From a checkpoint of a small image colorization model: arch unet, 10300 steps.
Rows from block 5, named by matrix and row number. Rows with one number belong to one channel. Each number is 128 + 24 x the weight over its row's rms, rounded and kept within 0 to 255. All counts start at 0. After the name is the row's rms in percent of the matrix's.
# convs0: first 3x3 conv (model.mid.2.convs.0.weight, 144x144x3x3), inputs 104-111, a 3x3 kernel for each
# convs1: second 3x3 conv (model.mid.2.convs.1.weight, 144x144x3x3, transposed), outputs 104-111, a 3x3 kernel for each
convs0.5 052 [131 135 134 134 137 140 137 144 135 134 139 136 128 133 126 140 145 137 134 136 140 130 141 146  87  93 112 120 174 167 131 211 178 111 195 198 133 121 113 134 131 119 114 114 107 145 148 138 139 137 129 122 119 108 150 176 128 158 200 143 104 129 113 144 145 132 137 133 129 126 124 116]
convs1.5 034 [139 133 134 147 145 139 142 151 139 139 138 133 142 144 135 147 150 136 127 142 137 138 140 140 114 122 132 109 109 126 100  86 111 130 129 148 147 142 140 150 144 144 149 140 139 142 156 168 112 120 138  93  93 115 149 129 143 136 123 131 122 112 126 135 135 149 120 119 121 101 107 115]
convs0.6 051 [131 123 125 126 134 127 123 136 133 127 140 137 118 118 131 131 127 127 124 121 116 121 125 124 107 127 130 108 170 172 115 174 161 136 190 178 123 124 118 126 120 126 109 125 116 131 129 127 133 135 125 114 121 118 131 115 121  94 124 119 134 158 151 134 133 136 124 127 122 116 116 112]
convs1.6 022 [130 137 131 134 135 134 142 130 143 133 140 137 141 138 152 146 139 152 115 125 123 119 141 151  99 103 131 126 129 132 134 134 119 162 176 171 139 131 131 138 143 126 142 128 134 140 134 125 106 105  90  92  89  90 121 119 124 122 123 120 139 138 141 131 136 129 122 120 104 103 110 101]
convs0.7 047 [129 131 128 129 132 133 131 139 133 130 137 141 121 128 134 130 134 134 129 134 133 125 128 144 104 124 133 126 193 211 153 231 208 150 251 203 111 110 113 123 127 116 110 112 107 122 124 121 128 126 124 113 115 117 100 106 104  99 141 126 120 156 131 123 128 124 125 126 119 118 124 110]
convs1.7 021 [148 125 128 138 136 138 139 138 131 126 132 139 135 128 143 136 138 138  99 121 124 130 126 141 109  92 105 132 133 147 128 131 134 152 167 170 147 142 156 146 144 126 132 136 146 146 144 120 103  93  98  86  87  79 111  93 115 119 108 115 152 144 136 128 134 115 108 111 106 107 104  97]
convs0.8 050 [128 132 124 129 134 133 137 138 147 124 141 141 116 131 130 118 125 139 121 119 120 114 130 133 117 125 132 151 211 251 158 218 255 173 234 247 125 120 124 121 122 116 114 118 108 125 128 130 128 126 130 120 125 124 105  95  95  97 117  95 144 159 138 126 124 125 124 129 125 112 120 111]
convs1.8 026 [131 144 138 143 134 145 136 135 147 138 128 137 127 142 137 134 133 136 127 122 124 141 128 142 119 100 125 139 135 137 144 131 136 172 168 165 132 145 133 139 140 137 139 137 134 134 129 106  96  90  99  98  91  89 116 109 113 128 120 121 154 149 149 124 115 117 115 102 106 104  95  96]
convs0.9 058 [133 139 133 134 131 137 131 134 143 135 149 152 131 151 148 120 148 138 116 117 106 120 113 119 109 116 125 186 206 236 152 228 251 116 207 212 112 108 104 132 125 112 115 118 116 132 131 119 139 145 128 120 128 114 157 154  92 140 177 122 112 143 121 132 133 118 136 141 128 128 128 120]
convs1.9 029 [144 142 145 139 136 146 132 132 142 134 133 128 136 137 134 143 140 132 107 115 120 140 138 143 136 106 144 144 144 157 163 135 146 135 128 146 146 146 148 146 155 155 140 143 127 120 130 140 106  99 128 108 100 129 132 124 143 135 108 142 125 120 136 114 115 132 100 117 122 117  99 122]
convs0.10 112 [124 127 117 129 135 122 122 126 126 114 131 151 100 117 125 123 136 145 114 120 101 102 107  86  65  73  70 140 146 133 119 166 157 119 171 178  96  99 116 154 155 160 108 114 115 131 133 138 148 148 151 101 104 100 160 145 134 134 136 152 102 110 111 117 116 117 144 149 150 105 105 107]
convs1.10 110 [156 150 146 159 156 156 159 163 159 117 121 115 141 152 157 128 138 142 159 170 154 134 137 146  81  72  75 134 146 151  98  90  84 172 171 155 154 152 153 151 148 152 152 149 151 133 129 134  83  86  96  83  79  88 150 160 171 111 102  98 126 116 115 137 132 138 109 105 111  96  86  90]
convs0.11 066 [124 135 135 126 137 138 127 135 138 120 139 142 126 132 129 118 136 122 108 112 107 110 107 122  97 111 130 146 230 226 123 223 214 122 224 223 126 127 122 136 118 118 116 121 126 151 159 152 159 149 145 126 128 131 134 140  98 162 173 136 145 158 123 143 144 136 142 139 131 127 125 131]
convs1.11 038 [132 135 132 138 141 140 151 146 149 136 139 136 141 145 137 147 146 143 106 119 116 142 132 142 133 108 116 114 121 120 120 124 113 120 134 152 139 139 136 138 142 132 131 143 139 136 134 147 121 111 129 111 107 121 121 116 138 118 113 130 124 115 140 131 122 137 122 119 127 119 116 123]
convs0.12 053 [123 125 131 120 121 133 126 138 131 119 141 149 109 128 123 120 125 124 129 123 116 115 131 133 108 119 132 118 163 219 148 179 240 157 193 229 128 123 118 121 130 123 117 116 111 131 130 122 123 137 123 117 120 121 119 114 110 111 127 111 135 160 146 117 121 123 119 126 122 114 114 104]
convs1.12 023 [137 134 138 125 127 127 134 129 145 123 139 145 135 145 144 134 145 137 115 130 134 123 125 163  88  93 124 139 129 145 130 138 148 176 175 168 142 151 142 139 138 153 135 142 137 137 116 115  96  89  79  83  76  92 116 111 112 113 105 109 149 148 139 130 123 116 109 114 100  86  94 101]
convs0.13 064 [128 132 129 126 128 127 131 135 140 126 138 156 127 130 141 113 127 139 116 117 108 108 112 111 102 104 115 134 194 255 129 213 255 130 220 255 135 116 105 139 125 115 137 135 116 134 127 122 139 127 125 128 122 117 130 140 114 138 149 124 142 147 116 141 139 126 138 137 122 129 133 119]
convs1.13 031 [131 140 142 142 134 144 130 136 145 141 134 130 151 146 138 160 147 142 105 132 139 132 131 158 121 113 140 144 154 169 136 143 153 121 147 162 144 137 142 139 139 142 128 132 134 107 117 139  97  92 115  93  86 121 120 117 130 111 113 136 130 128 145 113 121 119 109 103 118 110 109 107]
convs0.14 050 [130 132 128 134 136 133 134 134 139 112 156 153 118 137 143 121 149 148 142 136 127 129 127 123 108 112 109 132 181 197 134 205 209 125 205 205 133 115 119 133 127 119 128 133 132 136 131 127 127 130 123 126 125 126 116 128 103 160 164 146 125 154 138 152 139 133 138 131 122 128 130 128]
convs1.14 028 [149 143 143 145 147 153 141 144 148 138 128 134 141 138 148 151 146 149 122 151 147 143 163 174 106 104 129 156 152 158 124 122 133 134 136 154 141 137 143 143 146 137 139 136 139 118 135 137 100 100 110  94 100 109 126 112 127 105 105 132 129 109 138 111 124 119  90 114 113 110 102 107]
convs0.15 047 [132 130 135 126 132 139 135 137 130 122 136 148 125 120 135 124 130 137 131 128 138 111 127 135  98 122 128 143 179 228 144 197 231 149 208 236 117 121 123 120 124 125 119 120 110 119 125 128 124 129 122 124 122 121  99 105 101 109 142 106 152 187 135 125 122 131 125 129 125 117 122 107]
convs1.15 025 [149 147 144 140 133 140 143 138 134 134 135 140 152 138 143 142 134 147 115 138 140 137 139 156 109 101 134 155 158 155 137 149 146 155 149 153 147 140 148 142 145 143 146 143 141 134 119 135 101  91 108 105  96 108 110 118 128 126 118 120 154 139 135 119 127 117 109 107 104 105 102 109]
convs0.16 078 [136 139 136 133 139 130 136 139 141 122 154 162 117 138 143 115 129 143 127 120 105 116 119 115 114 126 126 135 163 219 133 179 226 132 186 212 131 110 103 131 126 122 135 133 117 130 126 108 135 131 114 124 124 108 141 163 128 159 178 138 151 154 126 137 129 116 133 137 124 131 133 124]
convs1.16 039 [132 136 137 133 134 136 134 134 138 125 133 127 142 139 139 154 140 143 102 128 135 150 150 177 125 105 142 165 160 178 145 150 163 117 140 165 135 134 146 138 134 132 130 138 133 106 117 142  86  90 122  98 101 122 132 120 148 116 114 141 124 124 155 109 117 118  86  98 109 105 107 123]
convs0.17 058 [127 128 130 128 137 130 128 134 132 130 137 143 120 134 140 122 140 150 118 122 103 124 113 120  86  73  91 104 164 216 137 194 255 151 179 255 146 129 113 150 137 122 139 130 121 143 137 131 138 128 130 129 129 119 138 123 103 167 160 141 171 155 109 153 151 126 142 131 126 145 133 112]
convs1.17 044 [141 149 154 143 144 154 136 138 149 146 144 127 152 147 133 154 156 142 120 150 141 137 153 164  90 101 129 137 147 147 108 129 134 115 133 136 144 136 139 142 138 135 134 137 137 111 132 166 100 106 140 105 101 130 122 119 145 114 110 129 131 128 146 110 128 154 114 117 136 118 117 129]
convs0.18 061 [130 130 132 141 137 134 130 131 126 115 140 145 121 130 131 152 155 155 138 131 137 146 142 133  59  77  78 109 169 168 159 223 209 147 182 164 116 120 119 138 145 132 127 130 123 133 132 135 141 145 138 128 127 127 119 103 103 133 147 144 171 154 149 127 129 127 131 136 124 129 124 118]
convs1.18 034 [142 144 147 146 156 149 148 155 151 125 139 132 134 134 134 135 132 136 174 190 164 138 118  97  60  69  99 155 135 118 132 129 110 148 146 143 144 142 147 149 142 150 146 148 156 141 144 122 116 112 102 101 126 126 129 127 114 108 107 106 128 131 142 132 135 122 130 134 117 133 146 134]
convs0.19 223 [113 122 124 122 132 129 118 127 128  78 128 138  69 108 124  74  84  94 123 121 118 128 134 128 125 126 112  94 109 132 116 115 138 124 126 120 104 100 110  99 133 116 106 137 126 133 129 129 112 120 109 117 122 111 139 131 122 106 135 113 102 122 119 133 125 128 107 119 104 117 125 114]
convs1.19 281 [144 143 148 148 145 148 138 142 144 134 135 141 129 134 129 116 121 122 166 160 145 119  59 116 143 110 138 117  65 128 158  86 116 149 158 155 137 140 140 139 140 141 140 141 141 137 142 138 119 107 124 128 128 133 115 103 120 115  97 116 125 127 135 131 139 144 123 127 140 134 137 142]
convs0.20 068 [129 137 130 133 133 134 138 134 126 122 148 162 136 138 139 150 143 146 119 124 111 132 136 109  75  98  77 141 187 183 156 202 205 109 166 133 116 122 128 138 147 137 119 120 122 130 130 132 135 137 131 119 122 112 155 148 121 134 176 158 131 155 120 132 127 125 130 134 124 123 121 126]
convs1.20 030 [143 142 138 142 151 151 150 154 157 131 132 143 138 139 144 130 134 126 175 174 147 158 117 114  73  98 122 161 144 117 138 124 107 141 137 148 145 145 146 132 138 146 135 142 144 150 145 140 117 102 105 110 124 135 129 134 117 105  91 101 112 116 126 135 128 126 119 131 120 130 127 133]
convs0.21 072 [125 128 126 126 127 131 135 134 133 114 123 130 123 129 123 131 129 132 117 117 112 122 135 125  79 101 101 135 168 177 164 199 190 156 201 184 130 129 127 133 133 133 118 123 125 135 139 135 131 138 134 117 122 112 145 157 130 132 171 163 186 213 191 136 132 133 133 131 127 120 128 122]
convs1.21 031 [136 136 144 142 144 136 138 139 135 134 122 135 141 142 133 149 135 141 144 142 144 123 123 144  93  96 123 129 125 123 115 119 124 172 169 157 140 152 155 143 139 145 137 142 135 153 142 129  98  81  90  68  70  69 112 110 118 108 100 110 134 129 122 134 138 119 122 113 103 105  94  89]
convs0.22 062 [130 129 131 132 133 134 132 129 130 119 144 140 123 137 129 143 143 141 108 112 109 113 111 104  39  54  61 123 191 164 126 211 173  92 168 137 133 133 138 139 154 138 112 121 113 134 143 142 134 142 133 117 121 108  84  97  99 105 124 124 107 116 108 127 129 128 132 134 130 117 122 121]
convs1.22 035 [139 161 148 140 155 150 138 145 154 123 123 139 134 142 146 130 128 129 189 205 163 144 104 104  86 104 113 149 148 126 132 134 117 143 152 139 147 149 147 152 144 154 152 154 152 159 161 140 104 106  85 103 115 113 146 134 133 116 118 109 120 127 121 138 139 123 128 125  97 116 128 117]
convs0.23 071 [132 128 132 137 135 138 136 138 132 125 144 148 133 138 136 137 143 134 128 135 113 142 141 123  90 100  92 154 192 154 158 202 138 132 167 113 115 121 119 147 150 144 116 124 126 139 136 132 141 143 142 106 113 111 131 131 117 129 160 163  83 104  99 134 134 127 137 142 133 117 123 124]
convs1.23 032 [146 138 140 145 143 147 142 139 147 132 142 138 147 140 152 144 147 143 168 182 173 141 115 141  50  56  98 138 125 128  97  88  87 160 152 150 153 144 144 148 152 151 145 153 161 144 144 131  99  94  94  88  94 102 141 139 132 105 100  93 111 106 110 122 136 120 106 111  90 104 107 109]
convs0.24 056 [120 127 130 129 132 139 136 137 141 113 122 140 133 128 134 141 140 151 106 109 113 126 144 154  82 115 116 133 162 177 152 190 201 126 187 192 129 127 129 136 144 128 127 131 120 136 138 140 123 139 129 119 119 110 127 114 110 126 157 140 209 210 174 134 138 131 126 131 125 121 128 117]
convs1.24 030 [148 139 146 151 147 144 150 141 145 137 117 135 141 131 133 145 134 132 141 159 128 126 117 136 108  94 147 117 123 118 110 109 125 149 175 160 153 150 148 144 148 145 150 145 134 133 127 131  89  88  76  83  82  73 103 116 115 108 110 109 119 119 132 134 138 126 125 112 107 102 102  96]
convs0.25 142 [119 115 123 127 124 120 132 127 115 100 129 141 103 107 119 126  99  85 123 123  97 134 131 101 119 126 108 131 138 166 183 170 166 181 194 147 104 119 109 129 163 132 107 126 112 123 124 116 130 138 119 118 119 103 150 157 143 150 181 159 161 146 144 116 120 108 134 157 122 118 119 100]
convs1.25 110 [140 140 140 140 138 139 133 140 137 131 131 134 133 135 134 122 122 118 173 201 169 157  94 117 129  82 130 157 129 153 139  85 116 143 140 150 140 142 147 141 144 145 139 141 145 124 121 123 118  91 108 134 110 131 134 117 122 106  84 101 121 118 133 121 122 130 121 117 126 140 137 145]
convs0.26 079 [131 132 133 137 136 138 135 133 125 118 151 158 132 151 146 150 162 153 128 130 118 114 125 111  72  89  84 120 183 187 128 195 189 100 159 149 112 127 130 149 148 137 115 121 123 134 140 135 136 146 132 112 110 101 124 123 118 119 153 137 103 117 112 127 130 124 138 140 131 114 117 118]
convs1.26 052 [142 140 149 149 146 155 151 152 156 126 133 125 132 138 140 130 127 135 168 169 152 158 123 114  90  93 119 148 129 117 115  97  97 140 150 164 144 141 148 138 148 148 143 148 155 157 158 148 123 120 106 106 116 121 140 137 134 121 117 106 124 129 133 141 138 136 126 123 108 123 123 125]
convs0.27 087 [123 122 126 132 130 126 129 125 121 118 133 141 117 127 122 135 130 116  96 104  87  89  98  82  43  64  65 132 153 145 128 162 136 114 144 115 116 130 128 141 157 148 113 130 126 132 139 136 134 149 137 107 119 110 151 155 150 146 175 172 135 128 133 124 129 126 135 143 139 119 126 128]
convs1.27 047 [139 142 146 144 141 144 141 146 140 127 122 129 149 146 147 136 127 126 180 193 164 161 144 155  71  84 110 156 153 144 100  95  97 159 167 154 144 144 149 143 150 149 149 150 148 128 143 142  96 100  95  93 109 122 141 136 130  90  90  98 101 111 113 126 131 129 104 109 112 112 125 126]
convs0.28 062 [118 127 124 128 125 131 127 131 128 123 128 135 127 123 119 131 131 127 127 126 123 133 139 135  97 114 117 125 161 158 149 196 193 161 202 187 136 135 132 139 130 132 120 126 126 139 141 140 141 139 138 124 125 125 158 154 153 143 153 163 178 185 189 143 142 142 138 138 132 125 127 128]
convs1.28 022 [142 136 139 138 135 138 127 123 123 135 117 147 146 147 145 140 134 131 143 153 143 109 109 132  90  98 106 117 102  98 129 123 118 171 166 155 133 134 135 137 140 128 137 138 136 151 141 139  89 101 104  76  73  81 106 111 121 117 107 121 132 136 117 133 132 135 115 125 122 112 101 110]
convs0.29 061 [127 121 124 131 133 140 146 142 138  94 134 145 119 131 129 142 145 152 115 116 113 138 149 145  95 119 127 157 174 163 200 217 179 195 246 173 126 119 124 134 146 137 112 126 117 132 136 137 137 139 129 127 124 118 143 151 140 138 175 148 192 203 163 150 141 134 136 137 130 119 120 117]
convs1.29 031 [145 139 146 137 131 141 145 139 153 128 128 123 144 136 146 153 135 148 131 138 151 129 135 153 102 106 131 124 118 109 122 125 122 152 155 152 143 147 145 132 145 150 139 144 141 133 137 134  99  94  88  94  87  76 114 125 112  98 106 112 133 138 132 139 137 129 116 107 105 106 104  99]
convs0.30 164 [118 127 136 125 137 143 125 140 140  72 126 144  75 124 144  91 105 117 117 125 128 136 159 140 129 148 129  71 116 161  63 110 170  98 119 152 101 101 114 118 141 130 116 143 115 119 118 124 120 124 122 108 114  96 120 119 120 123 140 118  85 111  88 115 117 129 118 126 122 103 114  94]
convs1.30 166 [134 135 136 135 138 143 135 136 141 132 131 134 124 130 128 120 114 111 156 137 143 136  58 113 149 160 182 137  72 108 164 136 146 122 143 152 134 138 145 137 139 149 137 138 144 114 121 133 102  91 108 116 134 148 112  89 103 115 104 116 121 129 135 118 128 141 117 120 125 129 141 152]
convs0.31 067 [114 119 120 120 125 133 125 138 132 104 125 144 119 127 130 126 143 143 115 119 118 115 128 129  95 107 104 143 176 199 158 215 219 162 229 207 136 134 137 143 142 129 123 125 120 135 138 140 132 135 128 119 123 114 136 145 125 133 144 119 162 168 153 158 168 150 125 147 128 106 114 101]
convs1.31 028 [144 138 139 134 140 138 131 137 136 130 131 132 129 136 134 130 135 142 152 148 146 127 116 144 132 110 136 126 112 119 119 122 121 168 171 170 144 142 143 138 140 143 130 144 138 139 133 138 102 108 110  72  51  75 124 116 116 114 114 115 142 141 123 134 128 136 113 116 114  96 101  98]
convs0.32 055 [123 123 129 136 138 138 134 130 139 116 125 134 125 128 131 131 132 134 131 135 125 150 145 134 103 113 116 147 166 169 159 180 175 152 183 139 131 128 130 139 141 135 123 130 116 135 141 137 129 139 131 118 123 120 160 154 153 162 198 182 199 207 173 133 132 133 132 132 136 126 130 132]
convs1.32 025 [149 150 140 150 145 145 144 153 149 128 135 124 129 135 137 140 145 136 135 137 140 127 115 137  84 104 142 146 137 129 118 131 124 152 170 145 141 157 147 129 146 146 134 140 147 131 133 122  84  85  74  77  89  76 132 122 132 101 114 100 116 118 112 124 125 113 105 105 103 106 109  92]
convs0.33 059 [139 134 132 140 146 145 136 138 132 116 148 160 127 153 170 168 167 165 139 142 145 139 149 136  80  82  88 112 157 174 171 206 243 131 176 156 117 120 114 145 153 138 116 130 123 132 139 132 136 140 130 127 125 118 123 118 117 136 156 150 156 148 150 136 127 126 145 142 133 128 128 124]
convs1.33 031 [149 146 151 140 152 148 138 141 143 125 135 137 133 131 135 126 128 137 190 186 157 133 102  93  57  84  95 149 132 110 142 132 118 149 156 162 145 142 148 141 139 147 141 144 141 144 149 128 124 126 109  89 120 121 138 132 118 115 114 117 141 133 140 145 146 126 126 131 119 130 143 131]
convs0.34 067 [120 119 125 121 126 130 131 130 130 105 118 130 108 113 120 116 117 117 119 117 125 127 129 130  92 114 115 142 163 176 178 215 188 165 214 173 132 136 131 136 138 135 121 124 133 137 138 134 134 134 133 121 128 122 146 149 140 124 152 148 180 199 187 141 139 143 130 140 128 116 124 120]
convs1.34 032 [137 134 135 143 143 131 135 130 130 132 130 133 138 135 142 141 132 144 158 155 150 111 109 140  96  99 114 114 113 101 125 119 119 184 182 171 136 146 137 142 143 142 135 148 142 157 152 135 101  90  88  70  65  69 115 115 113 122 110 112 138 145 130 139 131 138 110 131 113  97  97  98]
convs0.35 067 [134 128 132 136 130 129 130 126 121 124 128 137 121 128 129 126 127 121 119 126 113 115 125 110  70  85  74 149 159 132 141 168 137 109 152 116 134 142 141 141 148 143 118 121 122 145 153 153 135 147 141 113 118 112 155 157 140 140 186 169 133 150 150 130 136 136 135 141 130 120 119 123]
convs1.35 037 [138 147 142 140 140 141 143 136 137 130 134 130 139 145 140 132 134 129 204 208 182 149 119 119 101 104 116 130 111 113 121  90  88 180 171 153 163 157 163 147 155 155 150 159 147 179 183 166 121 112 107 101 113 106 152 153 138 114 104 115 118 117 115 151 157 136 123 120 103 118 118 111]
convs0.36 051 [127 127 119 124 127 131 127 129 132 128 130 135 123 127 133 121 116 126 159 170 129 138 153 124  94 111  95  23  58  72  76  90 105  66  88  77 112 120 133 117 130 116 115 122 100 143 126 139 131 132 122 109 111  98  75  57  24 104 111  67 101 126 104 125 125 134 125 130 122 111 118 118]
convs1.36 039 [144 145 146 141 148 156 147 147 140 127 128 121 124 130 116 125 125 133 147 132 178 137 108 115 173 135 130 130  95  96 176 145 128 172 178 179 146 149 154 148 147 157 138 150 154 151 142 164 129 113 120 107  87  92 119 119 109 120 117 115 126 121 117 138 135 149 126 128 130 127 111  99]
convs0.37 049 [125 122 121 127 126 131 131 133 135 106 117 136  98 112 116 104 109 112  83 110 130 118 139 168  96 139 155  90 163 230 109 164 212  97 176 213 122 116 128 125 129 134 129 137 129 130 124 129 135 135 134 132 132 131 175 143 105 164 173 147 178 189 152 134 130 130 134 135 131 131 128 130]
convs1.37 033 [127 139 136 136 130 141 137 131 128 123 125 131 137 123 128 138 134 135 129 131 134 100  94 116 114 100 124 129 100 129 110 105 119 111 106 107 136 131 135 131 136 130 135 137 133 101 109 123  94 101 122 104  95 115 102  92 124 102  99 118 107 105 113 120 132 126 115 124 125 124 120 126]
convs0.38 039 [131 133 128 126 131 131 128 125 128 126 127 140 103  96 105  97 103 103 119 128 138 117 138 160 131 155 170  92 146 202  89 131 172  85 150 179 116 119 123 128 123 116 117 115 118 133 125 136 131 139 139 133 129 123 109 111 104 149 142 144 177 171 179 136 132 130 143 139 139 129 129 120]
convs1.38 021 [128 132 134 133 130 124 135 129 136 127 129 126 127 134 150 134 142 146 125 128 148 124  99 112 133 113 117 141 136 111 129 123 125 163 145 151 137 131 131 142 132 125 135 127 129  98  89 110  77  69  77  89  85 104 113 116 114 112 114 124 131 123 126 117 114 125 111 100 111 103 108  96]
convs0.39 033 [128 130 128 135 126 120 122 132 143 124 122 123 110 112 109 120  95 109 124 142 143 121 139 170 113 135 163 117 170 140 141 200 143 118 191 156 109 115 120 122 124 136 132 130 130 127 129 131 137 133 133 143 130 135 116 123 125 137 151 136 173 177 184 132 133 136 127 138 133 136 133 130]
convs1.39 022 [138 134 139 134 134 132 133 134 146 120 128 124 125 133 134 138 146 145 123 135 142 138 123 126 137 131 109 151 122 120 151 122 106 150 129 119 150 142 145 132 132 142 143 126 125  97  99  98  79  87  79  87  99  88 111  99 106 107  97 111 112 123 102 100 123 119 105 101 102  97 108 110]
convs0.40 037 [129 131 129 125 122 123 131 129 129 125 127 140 109 109 112 103 101 100 117 125 131 115 133 137 128 140 147 109 146 172 114 152 159 106 155 155 118 116 129 126 127 125 124 127 126 125 130 136 135 130 135 140 127 137 122 119 130 166 167 173 196 197 195 139 122 136 140 140 137 132 132 126]
convs1.40 021 [135 140 146 134 144 141 132 133 128 113 137 135 143 132 145 136 135 133 135 125 132 127 117 123 150 120 121 144 125 120 147 135 131 146 147 141 137 135 127 144 134 145 133 129 124 106  89  97  89  90  86 102 103  89 118 104 115 120 110 117 131 128 128 114 112 125 121 106  97 116 115  98]
convs0.41 171 [139 144 141 117 132 135  93 109 119  96 111 123 106 109 118 130 140 146 187 195 192 122 131 129  81  95  84 141 184 199 133 198 198 109 161 155 119 113 119 130 142 129 114 128  99 131 129 120 112 125 109 104 122  95 109 128 101 130 147 119 123 142 113 125 124 118 108 119 105 106 120  98]
convs1.41 144 [173 167 176 159 158 166 145 143 145 123 127 127 142 144 143 142 145 146 123 125 135 117 105 124 115  98 116 112 118 141 137 134 149 159 164 166 166 171 171 153 156 154 148 151 149 172 174 183 107 100 119  88  74 101 113 106 116 126 115 126 143 130 142 142 143 142 107 108 107 102  96 102]
convs0.42 035 [126 133 123 131 133 130 128 118 132 134 127 128 110 113 120 113 110 110 111 120 127 119 120 146 121 147 160  89 153 160  88 134 145  82 137 144 114 117 132 130 119 127 120 124 123 135 127 136 149 141 139 138 128 130 109 113 115 152 148 148 172 185 192 130 127 136 135 135 134 132 124 138]
convs1.42 016 [128 146 125 139 137 133 141 136 128 121 135 132 146 137 139 131 142 153 118 126 139 116  99 120 130 108 129 156 138 131 139 140 138 156 133 156 138 135 129 135 128 134 134 124 139 101  91  93  65  76  91  85 100  92 117 104 119 120 108 113 126 109 138 114 114 107  98 106 125 106 117 107]
convs0.43 039 [130 128 120 136 134 130 135 132 121 123 133 144 123 109 120 128 114 137 124 132 120 130 155 155 116 146 159 110 175 199 133 188 165 110 195 163 123 111 114 125 127 124 122 115 117 134 139 132 148 144 141 130 133 134 129 114 112 134 146 149 204 201 186 145 133 128 139 138 130 138 132 131]
convs1.43 019 [137 128 139 142 139 144 146 137 137 135 119 128 132 133 124 134 142 142 124 117 164 140 118 137 134 128 111 151 118 110 156 135 132 183 159 144 135 143 139 139 130 122 136 139 123  80  96 122  64  70  82  92  76 114 123 105 119 118 109 121 121 126 121 115 114 130 106 110 111 117 116 120]
convs0.44 043 [133 127 126 136 137 123 132 127 122 113 114 119 110 113 113 118 114 111 148 145 127 147 149 140 138 134 128 123 108 131 116 123 158  94  94 112 142 132 116 136 121 113 117 101 109 157 150 141 145 143 142 129 120 125  93  63  50 105  88  81 157 156 140 174 163 152 158 142 138 127 124 122]
convs1.44 038 [136 138 137 140 142 143 142 133 143 132 129 121 136 132 123 137 137 132 172 166 166 145 131 146 148 146 157 167 128 100 164 143 148 157 156 156 138 133 138 139 128 143 137 136 139  98 126 149  77  96 113  75  84 104 117 117 122 112 110 122 107 108 117 114 129 137  90 106 116  82  90 105]
convs0.45 277 [158 160 162 125 131 134 114 117 127 126 118 125 146 141 141 171 170 171 205 209 205 134 134 138 106 105 105 178 186 181 166 167 162 143 140 131 110 109 114 112 129 119 112 139 117 123 125 125  99 115 100  99 119 103 129 140 129 126 140 131 134 142 129 114 115 111  97 106  93 100 116  96]
convs1.45 267 [216 209 201 187 182 175 164 159 156 110 112 112 134 136 136 132 137 135 154 156 154 114 109 122 116  93 112 105 109 124 120 111 126 158 158 160 183 179 170 165 162 155 178 172 162 196 196 198 133 132 143 104  95 111 128 120 123 125 115 121 141 126 133 181 179 175 134 132 133 110 105 110]
convs0.46 059 [123 126 122 119 123 124 118 129 125 124 140 149 129 131 124 144 150 136 143 152 133 131 159 152  83 152 147  51 112 140  77 155 128  76 164 121 119 117 128 126 125 129 106 113 115 130 126 124 128 129 131 105 112 112 133  90  80 119 100  90 151 137 130 125 126 127 127 122 130 105 115 121]
convs1.46 040 [145 140 147 139 146 144 149 141 142 122 130 130 123 127 129 129 123 124 128 129 158 122 109 122 165 142 114 126  91 102 172 146 113 179 180 165 136 141 143 140 133 143 141 139 144 144 133 140 119 103 107 103  98  96 117 114 115 114 119 117 129 118 110 137 137 134 127 120 116 118 116 108]
convs0.47 066 [125 121 115 125 124 126 126 120 124 139 158 152 115 134 136 122 143 136 114 141 110 122 146 123 113 140 107 169 249 155 153 231 112 110 203  98 117 116 125 123 126 124 114 115 109 119 110 114 124 127 129 127 124 121 115 150  95 146 193 151 142 156 146 123 119 124 129 136 129 123 129 116]
convs1.47 048 [135 140 136 132 136 138 132 137 141 117 122 121 127 144 139 142 151 145 109  96 141 143 113 126 134 101 103 163 153 173 159 145 163 146 131 159 137 145 144 145 147 138 142 149 142 123 117 149  95  74 113  94  66 108 125 108 128 132 117 133 141 114 134 114 117 122 107 104 110 110 102 111]
convs0.48 047 [127 126 125 128 128 126 131 132 132 124 128 134 121 108 115 111 106 117 108 135 129 143 161 156 122 153 169  90 176 180 118 178 157  98 182 152 115 114 124 135 127 127 129 121 125 143 133 135 149 142 142 140 134 137 125 120 121 143 155 147 202 202 183 135 132 140 133 147 133 136 131 132]
convs1.48 026 [144 133 136 133 124 142 146 130 134 131 122 139 141 128 131 140 139 134 131 121 145 131 120 127 137 126 132 136 116 124 129 111 112 126 123 111 134 138 132 140 131 128 124 130 137  87  92 107  95  92  97 111 110 120 109 108 112 109 106 110 123 113 118 112 115 120 104 112 113 121 117 121]
convs0.49 045 [123 132 130 121 132 134 137 134 135 122 128 131 109 102 109 115  99 110 109 126 133 114 130 147 128 142 160 101 149 158 103 158 135 104 207 152 120 122 126 130 125 125 116 119 118 126 134 144 138 138 139 143 134 130 119 118 123 148 152 141 184 195 197 135 140 136 145 139 135 132 124 130]
convs1.49 025 [137 137 134 131 130 131 132 128 119 124 121 137 134 136 140 139 148 137 137 128 147 117 110 111 150 120 125 146 126 110 150 136 120 153 147 138 125 134 133 138 130 129 133 136 134 101  96 107  77  69  71 100  94  85 116 101 112 114 116 111 120 113 113 111 116 120 106 109 109 116 107 110]
convs0.50 037 [136 137 136 127 129 128 127 136 143 130 131 130 112 100 112 111  92 102 136 136 134 131 136 154 135 145 148 109 160 174 109 162 170 100 180 153 118 119 121 123 127 122 110 111 127 139 136 131 137 136 138 138 129 130 118 115 116 145 151 152 190 194 187 141 146 139 155 139 134 125 129 126]
convs1.50 021 [142 131 140 135 133 124 126 133 141 132 123 118 137 129 150 122 132 142 123 140 150 112 123 113 131 127 136 129 118 112 144 123 122 164 145 146 144 129 137 127 133 138 135 128 136 108 107  99  83  75  80 103  89  86 118 108 115 130 119  95 139 126 125 123 103 130 115 101 112 109 112  94]
convs0.51 185 [123 136 125 121 140 128 120 129 116  97 138 135 109 118 117 128 108  98 104 124 105 106 123 104 111 118 104 115 105 151 145 134 157 126 143 150  96 116 109 143 154 135 103 102  93 112 113 116 136 136 127 119 115 101 110 126 120 136 134 119 148 128 105 107 109 110 149 143 133 125 116 102]
convs1.51 314 [140 143 142 145 145 144 145 151 152 128 126 133 132 135 137 130 138 128 151 165 122 164 134 150 111  46 112 144 147 157 111  42 102 156 128 132 140 142 144 142 147 147 145 149 149 127 131 127 131 132 135 110  97 113 136 141 142 108  90 106 117 110 123 127 128 133 133 139 142 117 117 127]